config = dict(
    model='image colorization model',
    dataset='capsule endoscopy frames (Kvasir-Capsule)',
    train_examples=42238,
    image_size=48,
    crop_scale_min=1,
    horizontal_flip=True,
    rotation_deg=5,
    task='colorization',
    loss='l1',
    arch='unet',
    norm='groupnorm',
    hidden_act='relu',
    weight_standardization=False,
    pixel_unshuffle=2,
    widths=[64, 128, 128],
    blocks_per_level=2,
    block='basic',
    attention=False,
    upsampling='nearest_conv',
    init='orthogonal',
    residual_init='none',
    optimizer='normuon',
    muon_scale='match_rms_adamw',
    learning_rate=0.0031,
    momentum=0.98,
    nesterov=True,
    orthogonalizer='newton_schulz_5',
    adamw_lr_other_params=0.0019,
    cautious_weight_decay=True,
    max_steps=9800,
    batch_size=256,
    epochs=59.4,
    lr_schedule='wsd',
    decay_fraction=0.3,
    final_lr_fraction=0,
    warmup_steps=490,
    weight_decay=0.03,
    adamw_weight_decay_other_params=0.05,
)
Rows from block 6 of a small image colorization model, named by matrix and row number. Each number is 128 + 32 x the weight over its row's rms, rounded and kept within 0 to 255. All counts start at 0. Numbers have three digits each.
Before each channel's rows are labels from the 100 images, of 14848, where the channel reaches its highest value: "peak at" is the part of the image that holds the peak. Only what is clearly more common there than usual is listed. The data: capsule endoscopy frames (Kvasir-Capsule). In brackets: how many of the 100, against the usual share in percent.
# convs0: first 3x3 conv (model.decb.0.0.convs.0.weight, 128x256x3x3, each kernel summed), inputs 86-171

peak at: bottom left (38 vs 11.1); bottom right (35 vs 11.1)
convs0.107:102095079128124115131145131122097147105103104116160140110184113127123174120147185100122104105207156169117102204102160142055134089097175123109092059185128150198116151064153159116142136172115104154045160155133141117093175113102107133158170129159092124113061146

peak at: bottom right (57 vs 11.1)
convs0.1:133160073133170131083163153158117123144080110110089094116059145134081122126088180149143093167124169151144108166130112102107134148171151158139092068158115162138100138102124134058128149144170106088160120202141182143163131089118209063198130122102091122162110125

peak at: bottom left (38 vs 11.1)
convs0.8:142133093104150108185139093159071091166085129126111158113165096078148169124118160112097161104134213103117125160182094097092118204110108138078109114154122146120151137072115201131141086119113116139122096149139174092127106122142125212180156108147183140050094157

peak at: top right (30 vs 11.1)
convs0.69:121115107162155096088098105105129076163084137217111135106185130116132139159106132133139121157150089186115132084050046134154093156126155189115132166112069100136107148158128095134144121098131141116142125119132120120092124152131063124123132144108087140102091123

peak at: bottom right (31 vs 11.1)
convs0.118:121169145191076133153108071133120156154106148153104080092108137169148067095196166123153088100110072113103168116131115156160161143146164124157069076114131147158090126110089135123198118094157169116148151121124110128127084115127154166133150122105048110143131207

peak at: top left (29 vs 11.1)
convs0.79:124122148189119097122096139138128124117170131084144154159069136178115104137124121126079100149071138087076081087049143103137122135057147135139120087200149181152144144102147162188177156085144119143207137181152175129179189174155146122108152102125109168140191117

peak at: middle right (27 vs 11.1)
convs0.115:105096152157103140126149135163050090151108156141174115151128098100134112141135136064148098079152072164110139108148074138151179176147204065117121141140113172107126103127114101086164112159141092177195118160147093145046064059089159114116092106131106109093140093

peak at: middle right (27 vs 11.1)
convs0.127:064107134106094074046155127117128115134141156162110118117120135148086149139126106100144140142148158101151126123041063078121111153100117127152137146100145152152163139117176088133184124143137100119097123089154117139147153074088145159135158152126113140131180167

peak at: top right (52 vs 11.1); top left (46 vs 11.1)
convs0.70:136064114107171134089159098119165187122106099108118094104144161114127155111093138108127097092137111139118118130170114114084122146076157188102157133230112079119115088111213148134114064194130164097070136106116130118154097146159091102073116107178141161128114122

peak at: bottom right (35 vs 11.1); bottom left (28 vs 11.1)
convs0.55:125117149136057147160168157114122169126116137115105165161146181100115155113166135108106150158181118122133141116095101097117150101125083152094123124122131191181073136109096078109149120129132175141184127108121131153076127176116160075148122098137122188077105222

peak at: top left (27 vs 11.1)
convs0.21:121092118175090082086103146164092123044133106102147141103140113129145103140141092121127114152139179094092089082118121131135127096083135097121119115114096115097153116131069074104191112120117113129141138127111087134162099142051099130163108125125124097132098109

peak at: top right (32 vs 11.1); bottom right (27 vs 11.1)
convs0.11:110101097155078186153113141133087108140147140100081116090119175093100088156161121132184041038107069115113106092128108106124125179197084095103115150113118125099148137100135124095153062103146114118161151136121125079094132195132157117146108121072124121117095104

peak at: bottom right (29 vs 11.1)
convs0.103:149127170093161158129116169129158107142151126108046100140125110089115140156126088092186099107157141135075096133070113160122117107180082080177110136148114134187106117103133164106095131127140100097109122103134137128174223083086094081212129145135068157166173133

peak at: bottom right (32 vs 11.1)
convs0.42:139133141149138142145120125112136138136103131137062151125087114152149119174134110091081148082125176125092120090140129097129164165165107108168148098148133163114148158103128147197164148144130120127122122220101122146144114116157075154171116131077108123136106102

peak at: top left (45 vs 11.1)
convs0.82:123174150219159154159128144138110124094137107124156161104112121112159119167150101096111138148147124119111093176082147098140112088135161121167087109142124135164170132197120099163113061133110152112157132118136144173112211090133094133138085137192176100181169128

peak at: bottom right (28 vs 11.1)
convs0.4:159087119129133128121131176116128114142145076103175115131067129160157121135145129125104084139083087099157124082156112121125151121129073165148132113126159103124118123082105149128100163060101131115103091138118059130129143114120180198059147170098175103149137081

peak at: top left (41 vs 11.1); bottom left (38 vs 11.1)
convs0.13:144099184148143072136088088099121151076109137117061158142120130146130171161143065131133146151113129088137119132151133109170072188047103137085153113145144143138170132104116095110164116119141151159079129095180124140102130144102127161184096066185081080095161107

peak at: bottom right (28 vs 11.1); top right (27 vs 11.1)
convs0.90:120150144130162136197158137125094082120159128134126122097178138143134156168102149152093107139053142100166126062144090137134157136065132171098151226102108102175150129079241136087114142141181125116109129146102149111111121071133198145114141070093136121134095143

peak at: middle right (46 vs 11.1); centre (29 vs 11.1)
convs0.85:098128110140084137125093114145222082147130145163184128115147103131140101153157146140093135110135179145113187136073140143166141136159105129138161129145184159074107113111141108142143131125127099153190112130128102142131072127114073139151075138088130137151111142

peak at: top right (42 vs 11.1)
convs0.76:152123139095117157178165131135111149125158142124126127139118090132141143097112166107120115119148154121158142160155131174158151104068185116097106170140095115129127162119135211141093089164117193127126137095124126119136079101112062162080132154163162181084123189

peak at: bottom right (28 vs 11.1)
convs0.112:099117142116123140136136125089146132134136134089124118108091120116174119183179160142090139140133161165102068105136129097074113106126148168064161125167095117127115077099135174072112175152129132128079121210100110135122116114162151152183151142095078116158130155

peak at: top right (32 vs 11.1)
convs0.6:130114157181140140111127127141124192122107104121111147111112133103089082155134148107148131098077147156102108119130124121115113122227093114092119120076140099172105114172081048167196120081128121138160115161141126184134157219153123125062076134153137137130102129

peak at: centre (71 vs 11.1)
convs0.122:156155140126176102110157148114145032152142118156104144088153101164137179137191140141113111101092141138150140116182045137141127143123157124093062115110124138122137150131133176127096177158131131163179095149139081163030101075119124098204134090127093125102143124

peak at: middle right (50 vs 11.1)
convs0.41:072167136122144147143104092140082091167139122132140114155140131171110135181133095119113097170161130184109158193127121152137116118141158166129160149121123165098108123115059105099162100075138064093088120111139120126123116210178171091205127126110096128127121114

peak at: middle left (41 vs 11.1)
convs0.117:133105146155082102141138107148080191091125136098136170117144164109089156188128126173111079076120148093090136133097131117124127092198169084069048076203127121181109127124081195136165131080142127092129143094132090116122105102203148126170130157140009179127134173

peak at: middle right (28 vs 11.1)
convs0.121:166114121101161069180138100135110131116109128159047120149156126136125144065113165136101129146141174149125103131145140163134147107161141116117101114138130139050148138155153112127155154184158134157089146178116090150120161158093165098135108155157059092094147164

peak at: middle right (29 vs 11.1)
convs0.40:152111154113155086169160161163172121122140112165076109135131107137091189143111106112103077106129112125149098170055178188135137111134104126157145159151175142104139128137115215192074195180129064137108148139117099128147150198107112099192154162191147157122164117