A small image colorization model, trained from scratch.
Model: 48-pixel images, norm groupnorm.
Training: normuon at rate 0.0031, 9800 steps, batches of 256.
Data: trained on capsule endoscopy frames (Kvasir-Capsule), 42238 training examples.
Rows from block 6, named by matrix and row number. Each number is 128 + 32 x the weight over its row's rms, rounded and kept within 0 to 255. All counts start at 0. Numbers have three digits each. After the name is the row's rms in percent of the matrix's.
# convs0: first 3x3 conv (model.decb.0.0.convs.0.weight, 128x256x3x3), inputs 154-160, a 3x3 kernel for each
convs0.41 101:126141129151141148126138124115132133118121132120111121131155117134137112111132109126128135124123148104097137108122123093104111133132149237255252178173197142108119084105102150199192174245220
convs0.42 099:118133135102117125083092063130122121117105114131122148105150168116147128137166159118136116126152130140179165117090123106089114146132137169126121163109108127079069119134143176141143157170167
convs0.43 107:129102076153105096143149142130140155124134159154147122082108103076102125062096107138177180122142185125141169143160138160188188156190194145136132083108156083122157147168145141155153127103092
convs0.44 097:093097087126152133134131120115100114111097094100105099160156154141143124149174152136167191122141128069078064103117111131141119126140114154124120158136136153134143169134148145173142089085125
convs0.45 101:129165118124128116104139159128133122135111105149146127107137130098128107083104101081096113060078093053067086077073077088071118100080100096089051073036009085094064134137209123104137104129142
convs0.46 099:152141129145099112148118135141140121146142115125123107104126190107150203151178186147102108139111094137118103098092088107096071108097083132152117165161081131122073170167156152167188185175160
convs0.47 101:104131106104143106094107105148156177122126155122124142078115123063100107080111125074097135085115160114140165180136083171139117134125125154113150135100153158144178127157111172201159144187154
convs0.48 100:091120132113118147114113108118149130138156147176184158133134132130120114110122112093087078155142130148117083101115092134158133152161158149165188174227233202220159061111106140164181091111128
convs0.49 107:084098096109112085084119117128139145129126114140138118097128142098122160110120151140147181118146174095117115105125072087100060106097062087107144111123141125165129183111085195129046204195115
convs0.50 112:121133116084095113091107102107122141126118141103098114115134117135140163149164167088109128095118124110123115155106094134094090123102093061045100099114195115169222096118117117122122144133117
convs0.51 095:118112110108110123102102099102125144100128129105141133127124136119121158116141157113126160130142168128134157103097141111118132166148138169191157137116107131117117056089087054085107000057125
convs0.52 100:115092105125115096110138097144152151143148142150146125214236197174233205153158147145145123138116090087070032198164146180145117167155132139191156085120132060070089154130115124098084115099103
convs0.53 107:152165131142157133103139117074087124127108124119106108195195167172197201151172186116119101098111110104117107152163152180176132184178151031030096081100118107100116139151106141159084120140078
convs0.54 100:123128101119130103097089053110071108129099114135124142161191198131134145120102130085060098104083097130106100159103097155106098108099141193180174135126149112128142110113108146116108154109087
convs0.55 101:117122149141135120141091091117119132126125134136137144164174158162151131108131127082097141078078108078070100149136133115126095123138130167157124181180185114166169102094107117124087160153134
convs0.56 101:156138120185155147174177150094077091115083108166140137103107115120114092070087082130110123119112115102078100128130118099115089053081075165165150156161117128117068141156113126132088082102060
convs0.57 092:161141131171162142143168163171162155166128134136113123164173150180146144160155148138135126147139137149153145146126137121114130135140138134159167151169185110145139076098087127139166131137161
convs0.58 107:143106087142120076108094041123106125119106160117136173167137115160127114165133125103109094097087094067086111110088117100096136121116128115113084110115109121111137154127130139197181136183203
convs0.59 101:155170197168207232125135181127134138112120134135157161160158129141132119176150122091096121073101106079095103123131150120132136126140158122135138131165158175218243158162176155154143145173177
convs0.60 098:152148128104100111101082083050097114035081105060081101178209171145127096123116091113106133061090110094119108157114145180150183181160203065026058096078086093087133109088074088066025124063042
convs0.61 104:137142118113101114138154161109099093113106114129129129135146137138128119113127119155187194143131158132143158124103080136109094136129097138171156161163113087084040157155135132106117099076087
convs0.62 098:112114124122110122117124104107096102144143153173198203130115093159150146121096081103108148141162175163177173093120135082093126170147136114128122137108092114090061159177145123161119114113095
convs0.63 102:147157109143144109106105092095108126099081101099087100086085069107114128083132106068087119132134143174199197122122117130131136142157169107130118124134125152149151079045060101082084144092095
convs0.64 114:115131135132157140145184153094095073133145116159186160134162144154165161187186149100107107091101105137155146088097103101107101137145084096092121087102115098133144120090079137134074143143124
convs0.65 096:140149136169155152127101093208182165176164140149134120122115095111120119122126107171161161188182174180163166118153152125158138133128106044060096084074063087069057128120092178159133146130135
convs0.66 098:096123147082093122086109136139122096138113087134112099145165179152148132106142164181170136161148131130116095147146126165171107177182112194161160205161136173166149163137127128142136105154165
convs0.67 099:136140147104118153104121126116057042154129123192193179101108088132113122161150134125085084128118113168169132164182195127175203133179184152146086126074080129091141094053083074043077039077096
convs0.68 097:115126131146173190168198219157122112153098076145113083148137144142133123159156136092090095090071090125115123118096078124093076117106112070125126086121100084076067110119138168136179159185190
convs0.69 100:145148117128146114121133123066081101123113104179188151108105126084099154130144152116086094122084072120116124107128112113136118149155112160133129166120125167160134112142158118153141088118136
convs0.70 109:117118127114124106116149102153141112151119097144138113117128108124132095126143111145185152135174116122168129120104114086084118092103123201091128157116145164119153170180208178151146114099113
convs0.71 098:086083094104122130151155130136135127143147141133153131107098112163148138160183160119107104162151121211195144168174175202210226181195174135113109132172165118150156111098125139134133135177170
convs0.72 105:144125055141137091142153125115138167094140145120151136128116110164166175142126134164164112171130107156111122148136085129098053093069085204248165141197129072121018126089112092049089112084100
convs0.73 100:144160167149177168169175150090072075101099092119135128141144142116115093119076064137152157138146135124123124082085092104113115110129122131140115117121124114137144117102103122095099102089107
convs0.74 099:096104076122111104125110093108101094120072088098072095143143131144139139152134166122132141128129133119136121046068065056071079051069071081077064118122095091120110168149136139152161185193134
convs0.75 099:139133123118118111118125129156179178106140133077124107149158147124128132122118106095114091118123108146168143114095084169124099214162110113108089174220160158218176114083088090087097133134150
convs0.76 104:140142119111091105144135140100118108139136119159156107124114111133120120113123138116123146109126123153172138066102176036060145076056114146207143103101087075052066116131125113137135105086101
convs0.77 100:099110139125141157119103118083093103099100122150142147138150159124138126120119089136101098162161135177163166083132138112135154164154141112102064106052046138077084067067038114125103136132115
convs0.78 103:121130122135130121149131105096119124081087100085085083117138111086095102080089093104114107102104105110116106153161142152165151143156138067115099135202135150179150111130108067108100120133119
convs0.79 101:181159145154144148134127137170163200164148202140133176132127121133128120134138125197173157190159132185175151144167158184197201173189186173174138175169161195159144115101107171184162150172186
convs0.80 099:085102101083105099070084072146169185149157164150163148098113114093124125122132125090107126119148172135174156105108090122141125109115097071077073101102093164172167081062095129127121207189211
convs0.81 107:137142128117100094103090087100108120124117125109123127134151161137161171134137166113129151120147184120135159104144189095156191091121149112113088117126126138156164146097092179161120158146138
convs0.82 093:169172147166130126119091085118156153119168192092114146142150136156148141209187175090103082110133128134130142146155178195186193210208218069092066057094117110143157130169109133183187121098057
convs0.83 102:195180168195192184149154150122118123118138132108119121146156150137135131076069084095099128149153162137136135100085138165160197216197211079076038073085103070108107145138067188176084172152099