config = dict(
    model='image colorization model',
    dataset='capsule endoscopy frames (Kvasir-Capsule)',
    train_examples=42238,
    image_size=48,
    crop_scale_min=1,
    horizontal_flip=True,
    rotation_deg=5,
    task='colorization',
    loss='l1',
    arch='unet',
    norm='groupnorm',
    activation='relu',
    weight_standardization=False,
    pixel_unshuffle=2,
    widths=[64, 128, 128],
    blocks_per_level=2,
    block='basic',
    attention=False,
    upsampling='nearest_conv',
    init='orthogonal',
    residual_init='none',
    optimizer='normuon',
    muon_scale='match_rms_adamw',
    lr=0.0031,
    momentum=0.98,
    nesterov=True,
    orthogonalizer='newton_schulz_5',
    adamw_lr_other_params=0.0019,
    cautious_weight_decay=True,
    steps=9800,
    batch_size=256,
    epochs=59.4,
    lr_schedule='wsd',
    decay_fraction=0.3,
    final_lr_fraction=0,
    warmup_steps=490,
    weight_decay=0.03,
    adamw_weight_decay_other_params=0.05,
)
Rows from block 3, named by matrix and row number. Rows with one number belong to one channel. Each number is 128 + 24 x the weight over the matrix's rms, rounded and kept within 0 to 255. All counts start at 0. Numbers have three digits each.
# convs0: first 3x3 conv (model.enc.1.1.convs.0.weight, 128x128x3x3), inputs 39-51, a 3x3 kernel for each
# convs1: second 3x3 conv (model.enc.1.1.convs.1.weight, 128x128x3x3, transposed), outputs 39-51, a 3x3 kernel for each
convs0.78:149134095126122097144122104132120122161155155154141157098115113093109111087088108103107097105126114114120125139134156134134152145138145120108121131117122137131133139123133159116107152100108163140151163164155155144130172133083130167150148175143148163154104117115092093071111129103141127143164132142112136134121129120086084106149163149149165171146168188
convs1.78:101106131115140156119148163143128121166180158175199174133134141149135122141137123174127116148126143130149157167174144159156135170156156146138125119130123123138149066144177100154170132135167098096068107124110122123107142129109120128110119128120141150149135135133132133131148191179159129105120099108092095128128110110140140129055059053065088081068080081
convs0.79:188155158147142174132173189097129140113099137141150166101069079067097075108090083111164178135152139134130115134123140126086106109097084120114114148145146153148153138148105128120116083111128126126118139143144114117126158150138111117155100097114117149162102104101128110099134167160143150184126130153122121138117106131112137164121156126117122085134090070
convs1.79:115124093092107108064099106122153145112132117114113085128106109135129134178167172130134094123120113103115126128136144107127141093127168184158142151120124162118122089118120103157144135166141095110147103117138126142135115108105133118131137105129157174141144155151097117117125133133175155109147124113142112102168113122167123104138169134159181132135134114
convs0.80:118127132118092052127094108133123132126133112122122094104119095107112093147114120140132144100142133116113129108139126103137144099096130098101120135134160131124120114136207141144153137119146146152135141123107107083115121152130162146142174135098108111082096088077114089104131132178149127165153135159128125127161139133185167153119106119126110106116118090
convs1.80:109087098134125108146132092130127124154144134162162156150139126139137125109116110128101123128098145098105132133152124164157130135134128120116110117115138127152151106133099087130080112134105111128152118118137128123131127110044105102092098149136125112124170161156202181167089112142135114150167135131106141179110139125102116117104114102099074082113103110
convs0.81:120099102111105118109112127101106114101098113119118115103115111098103108072080094148140141168146145132114130123107122152122107153130090096098123110112127131129152107100144101124115114099081142179138137145099124140102151133120147147131117127106117122131119136126117141115111114127096094139097098137180158139144157111116143126163159144127136135100126141
convs1.81:132124124115127119112105121151133134129146139151179162150144145136115143138127147100143139096131123105090082140140186105105151095075107142143158150147132174161132164109128140106154141133172108116192124108193147140185116129135091121168121132180104141159117151191095117154128121152126127135139149139137111098095111112075094119103131171151143158147125135
convs0.82:075079094079088126075088134144159146152161135130144147110111090130117091129125114103133164093129156092126152104102126110111114114117126108114140143128153123111148146154186119124135130140136133141152141142145131148139112092080151134139123106131130119129096103104112102124120122127113112120129136141113122121107109117098093105115120131119127148122145167
convs1.82:111128125120119136111097107113122131145144127150153152146156146171195178160182177136171120132162131159163153143129123163128122148124118170174154134129138154128144147147139168153137163133128141131106168129073154130084131125139170141116157139126145137137128131152145155160126133147135158146122138138140121118118077096124091101116110098141128127164156150
convs0.83:097128144082106122104140117129140136118132134112115127107123139089099106108110118110121120126136143139130134111123115122131129147149151165138139135127136121136140120117100153136144138166162130145125116122126139110092128106139152166158135182170122135122119140126127142132138121111117104129090141125135129142136115099113089077174167151155145127132115118
convs1.83:143100116121106115099070097118103091114103079137134110129123111138123121117130124145197186135163136119124115118145148091117126108108095120126131130130133146136139154136156151144143128123135074080111101103133139149156113107128109112119119110112171175150145140129133113118128136148126127141142103100121133139124128135107097099104115112134133119135122100
convs0.84:145144156147117150160153139137129093165144101133130108161131118143138114150149161140140122127133131140144108094130125090101106099121143123097111138125130146124105097070063116110078106088103109087106091094104103124130110152112134155122124142145106122112112134146127125133122132113127135135150136115192195169176186181157156150101104123116124142138136139
convs1.84:132136150112123150096125142162175172120136134095101112110118120119136138103120134094117119109115114109091096160151131142130137141120140163146117143124131104097126164150120137119111139137111110101084113107089135113088152152116173150104147146126142127112142128112126106117111109095131146137122117107135128099143141132121144152169161133173174161163162169
convs0.85:149163135132144169143177162141132110130115105101122122135139128130118127142149130108111115121137134120130146153132147141146141152144150203163146174159137195177139106108122115128125131140096137131117143126133133133158141172130117121109105123122141112129130120114135105101134161177138148125124122137130142131122138115122097098117112121118110098131117106
convs1.85:120109116134117109111109097148157138144154151158157147107096093107077092098091087149144158149134149115113123133113109123121117116116114130149152107112118116123124086116117087125148058120146161131167142100157127093146091108106097114131109109137132112122130116116141125118086095119109120146123123120113116130119113118120132121170139144153145150131121120
convs0.86:094084113086098119127118129149149124142144126140135126110108119134131141132115121124121124140137157117125131132114102142133126138125128128100101129103106129120129136148134159158142147146137125130122117112125126118133109112115147142153115099126155160158136146156141166176126138102144149142141143118121105126113100131139150141124121130112116125158164166
convs1.86:123120141122097120114116110117119117118116119130140136137145130133152155110130133141153148140155151136142136100087098113092104122108120148142126146117120136118115140117127165152146161147150139133116141133107153129100141124154156120136144118132133127136142129130136129119127130141098138144128144160131110106129115115125116121136124137118101116134118139
convs0.87:109116135089105134101119094117106134122121109124108105104094121125105133119125158103135123108122117123130139129112108121122142121133131123121124114118119112144144107118144118122145104124120145144175118126148091088124091126097125149121126123108147155164162157168151189162090095101128117123104126122119110122104110140115108082131136135126116125124136143
convs1.87:111120115100101081101090084139111098157122110155146133159124127157111083161122084140168173152165168128143139114144138129135122113103100090123138115141141092134129103097107092110139111145151135093063144131086136138127175138098162157111157151116127152167136173164165189163129119147096101145111127151106129144128127139111097111089113111072090098087116107
convs0.88:138179188157163174158151163165141138175176160177169151118116126113119123113092067140142133153131139131143142117122115131132098120134118109107131108101141076110161141123144156171135146185132114119129122132128145148120080118180102159185082136177181123115138107114137100102116159142106161143105118169130148138104087118138090131151152147154151157124111113
convs1.88:118129125098114098097116097126125094123128110148173158126127129143149143146161129116143149131142168116126169107116125109136131109129128114087104122121141137132168140187165144158128130122125129154100120127113120112098163114140182127134176155136119153160106144132086109098147155162144156172141130150161152107152135101135118098143137097118122106126127123
convs0.89:123125165119148174146138164128124153116143169125152153140133119127103122130112127118101130128124130135113135158159161133150156136158153130104080123103090123123113117134104135139108123152140115089123116104134127127137094128158089158160090144148167166152142144126114115103097137146093137142148140170116144153097138140133139121108099139095105149103140158
convs1.89:128119134091087107075096118125133121140134134152151160118116122129121143124121140097109115104129129115138124129123143120134151121121115102123113093136123126150131149131116131127136120143143124122176124093153127102151126124151124119135146133147104123150101122149108097120119137163121143156124132152154152121122107079080101087103123156116113131152146151
convs0.90:169122144152126138158130131149152132147141148145152163130128145157105131134140152116141151122133131129129113154139122135126122136127131119108147104094105115102092115104080115122098116109089115136102121132118091120105109104109125136100114119122127127120121119121106084113104107106113075092124129128171148171166132177155171176101102094124105113116129128
convs1.90:118134132108131124119136134147144129150142113154153126115114126143127130128110115128167153138169155141134134133116108138126105138117111130127103118120107119116093134137134118137140119132138127154122135161106120144112139132145143132132145168130085097086078084069094098080119095116132126127125124133126124136126111121130110132145159112142129082132124106
convs0.91:114117096105117103116127111100104066129145119141155125119108109126144120144137122112110089142120113128134101124116121112117116116124122132121152097086134156123120097096098128112110155133135120133147107120130123125153086087116079065100123109135106117110128114133154133150128133112125141136144136143106106097103098067099086102083069100086065095122117139
convs1.91:126118130124089099132115111094104105115129122146157151133158147105133158070085139145165169160172185138146170119098087156103106154110116085121119061094082069092098104131115132136108144133096155131144151135150154132148109110069150111070127106095134113107124115114111105112103113117108118120120121113130113087106097088124145140130125141153150164144161177
convs0.92:141144146158141134146120128107139149120134131143145113117122130126144143099122117133133131144144126133127119142140136135145140113116127092117139127122111143110116108113135139119121139092080110099100142129105169158106144144110156134134129131088119107087111103087138110103130161151147119125112118101126144150122143139084112129133136120124117124086097110
convs1.92:107098103086078094086093094136140127140154160159171173140145147144135147132121134131120111137125137132125138151140125137126128129105138145147144136115114130114122131153157128154123122131099145133133132114091164139122134128087137087067114092096151161158122128164112103120106138155123129124105089106156163174132136144109120126140147145128129114129124105
convs0.93:101113141095135131095111110170171131144181168128154144124137130128135137115120139108128138131149159150149154133111099123118106120123124103118123102113129126142170155135142173158131170165131089117112107134119125134138159140123148136126123122121116117118083087079096082087140145164128130164135123164138136156131112131146104126142179179147173192149167157
convs1.93:135124105122099099086078082125117118118115121127130139131150141122160136140169151169202170154182172126170162092099099124114127126120122157158156120123119099117133151149143165156158159125148114145141111134115148145119138128130151147136127133138137120101147133124146151146103138123112138107143139118102119109102106082095091088119136106130150133141155148
convs0.94:123106126118096077085072091132161153130143106108098071132117121096094125099099118136129117120112125112117115115143145096112130100116150108112110126125124143138152114087109112113133106106115104103126139145142166183151090097119148129133170167167134129124114110124079064075127116122138112094142110123157158141140126104103093099144142135152158144148157133
convs1.94:124130110101110114068083108138165161146147114163157115147163139164176171119128141147172142132163168123151134115145177086116161053082118107094091132120135146134162146165139154153156094091125086086121111115146127133143134151159131152167126137181179170174136131138120108113138134134156127123146143138118114120117117101088088110099092110100111124088097090
convs0.95:167168191164156156166169184124140158153152155152145169078106138086115131086085120123129139116125145130122097121116123108093126100089122093120160123138141133149141117161115175158136165144126150135158129125157134130140111117088168177129128147099154121128119106130114121128117134151117144158101125125132120175141127177142145157107091079090106113108128104
convs1.95:157102108104058095135126129119125122147149116145147135146111080159143113115136117114127153102110141096099131119114119115108120086100120137135135119100122094100129099110130088112130119122117141128150151164161187165152120074051154102100148111123113107109136123117124115105106075099131127113158119115117109102120100095151133127162151144127105114089080093
convs0.96:117130153118101098110104099150149112164106069155108074141148158157132151160130134127110123106101115093102109140135139131137143114116137183151153164169155139148140118162152103112144085120146152170137171157125151125116134109133150163166113145150121105107130131120143134121100111119133124088128116093162138125147131127147151130134140112155127107164129117
convs1.96:105149094123117086126088098129111108160129107154132101119117136130124119139150140151141086138101046146102072113118082104123118075118159145105115143122137140117144091105144092115156105121125140102090122129135104134154102096075134159126128172131101126107111117080108117081093101118128128111124109118128137140113104109118124129134101081152126096156133090
convs0.97:151159153104105125121104112152170133144149131161159164114139148080136167108128105138148141132148127112115123121129169134149184132131156074070104179108156166169201142165116154145108177129104126113127093101104096101080087117121207114147162183127155153154133111128133121105121169145132127110100133129101122130101113128135119120125102133121113102103123092
convs1.97:154134176116140194131150138099121105101073095088076074099116137122133147126103106154143132161103141101109141116097094127104084104121094154143135120123141113125160154097127120118123115126119148156141159134118152136124177155092190166083134142123144103104136111117135109129135126141132137154173145175125117139147147145138132120159153156152115151131129137
convs0.98:146160142124136153123129108133127113116090108112104134106111122100094085132121125116138146127120114133103098172155130161167166136133163080130148093118138097122134098124103150105080128127145190146136121097129102080139101118074161162110145153143144128107123121134105093111079084113163098059174155101134178131142176160111118107162146108120111117101131141
convs1.98:156157155163151133118124122137159133114187162110171169132126178138121153149136149132124133116110124168128127156134127150137150094113157116133103141137119140138137123134139118129114094128121153108038135120063133140111167211138126213132143190151090099108055116127046087117184168126130123132135147140099079121126101095124153150123132144138150159156162137
convs0.99:166095099158132155193219186128110080171153150132128137112099089122131135095111158159164141146163138134141114124146131108123110107124104088102099155150122119125106144151104143148104171152101135114108160141094141120123122178159141148128162139129135154150163148129147128118134168116182163138127138147150182152143143155106065113140111088145120114122097121
convs1.99:105122101126112143130135142071091091109124132103149148128110099145119142091108153124134132117114147106122118138141137132153157128147144114140118139161102141134129115092122172109112132087112154177175151187204130125147106131162140131154166127133126124100157151127159144136103108120157179150113132105133108150212201210191206195178171142184196156151129116
convs0.100:093161130105165113114169140102121146084136154128152159085081134091092127104116135103127140110149143101154170169170139162171118135180121128123097131139102135146114146151169143144194163146185140107109141077099120091090168176171159189167190194168112149099123135095116139120114108072109097102090098039169156087169152103127128116156193149156157129105131100
convs1.100:194178141150218137133153144080104152076118161109138115101111170117075148127112159095000086103025156051043161148183216140198223194235183122127112113131106138154149047135151061178106118190103101118188119101153140139133147138149123149147158179167113111143118105157116100114131162153141159154167144174124134113096136181113124185131160164128178177149158150
convs0.101:120140144149138116124138136170161159186166115146093105133136153132131128159165172124132123131124160145148171147127110139117101108131107132124120142137114134147105105136094133156140148162136169148143174156143156148131154128116130134131124110075190152125176141124160125117104103141118110134138144162141141124141139107104107082136140145141143130145137115
convs1.101:147147128149170137134150130117121108132111108129125135136141136163144144163136128146149140127143133124136129144136148130129142133123128138122080145133106144132112154131144144136171127132155161155145153136138152129137112128141129132141124107121122123117121106096114093085117102106108135106112127087134129121137131129153161144130119121137131135153139123
convs0.102:108118108099109089120147105128156148142176159127149126173125130166151156135115123100117128137132135173164141165155200151116148159133139174150129188150123175154145115131132121100116137154123135137129147143139140135123160171153137149142125135154156158156130111129124114130130122140151168154152128142142160151144129138147138129138144119145135092147152133
convs1.102:127143157149175164151166156164169157136142149102104115149159161158153139147135116103092077099095096096100123140116135136135135150156156150164146155148129140135120142125125151123135144154167139139149134125105114122101141125133131109127134142142108121124128141127123132126158142129118118139149114087078096112113102117119096110109120110109119113105126111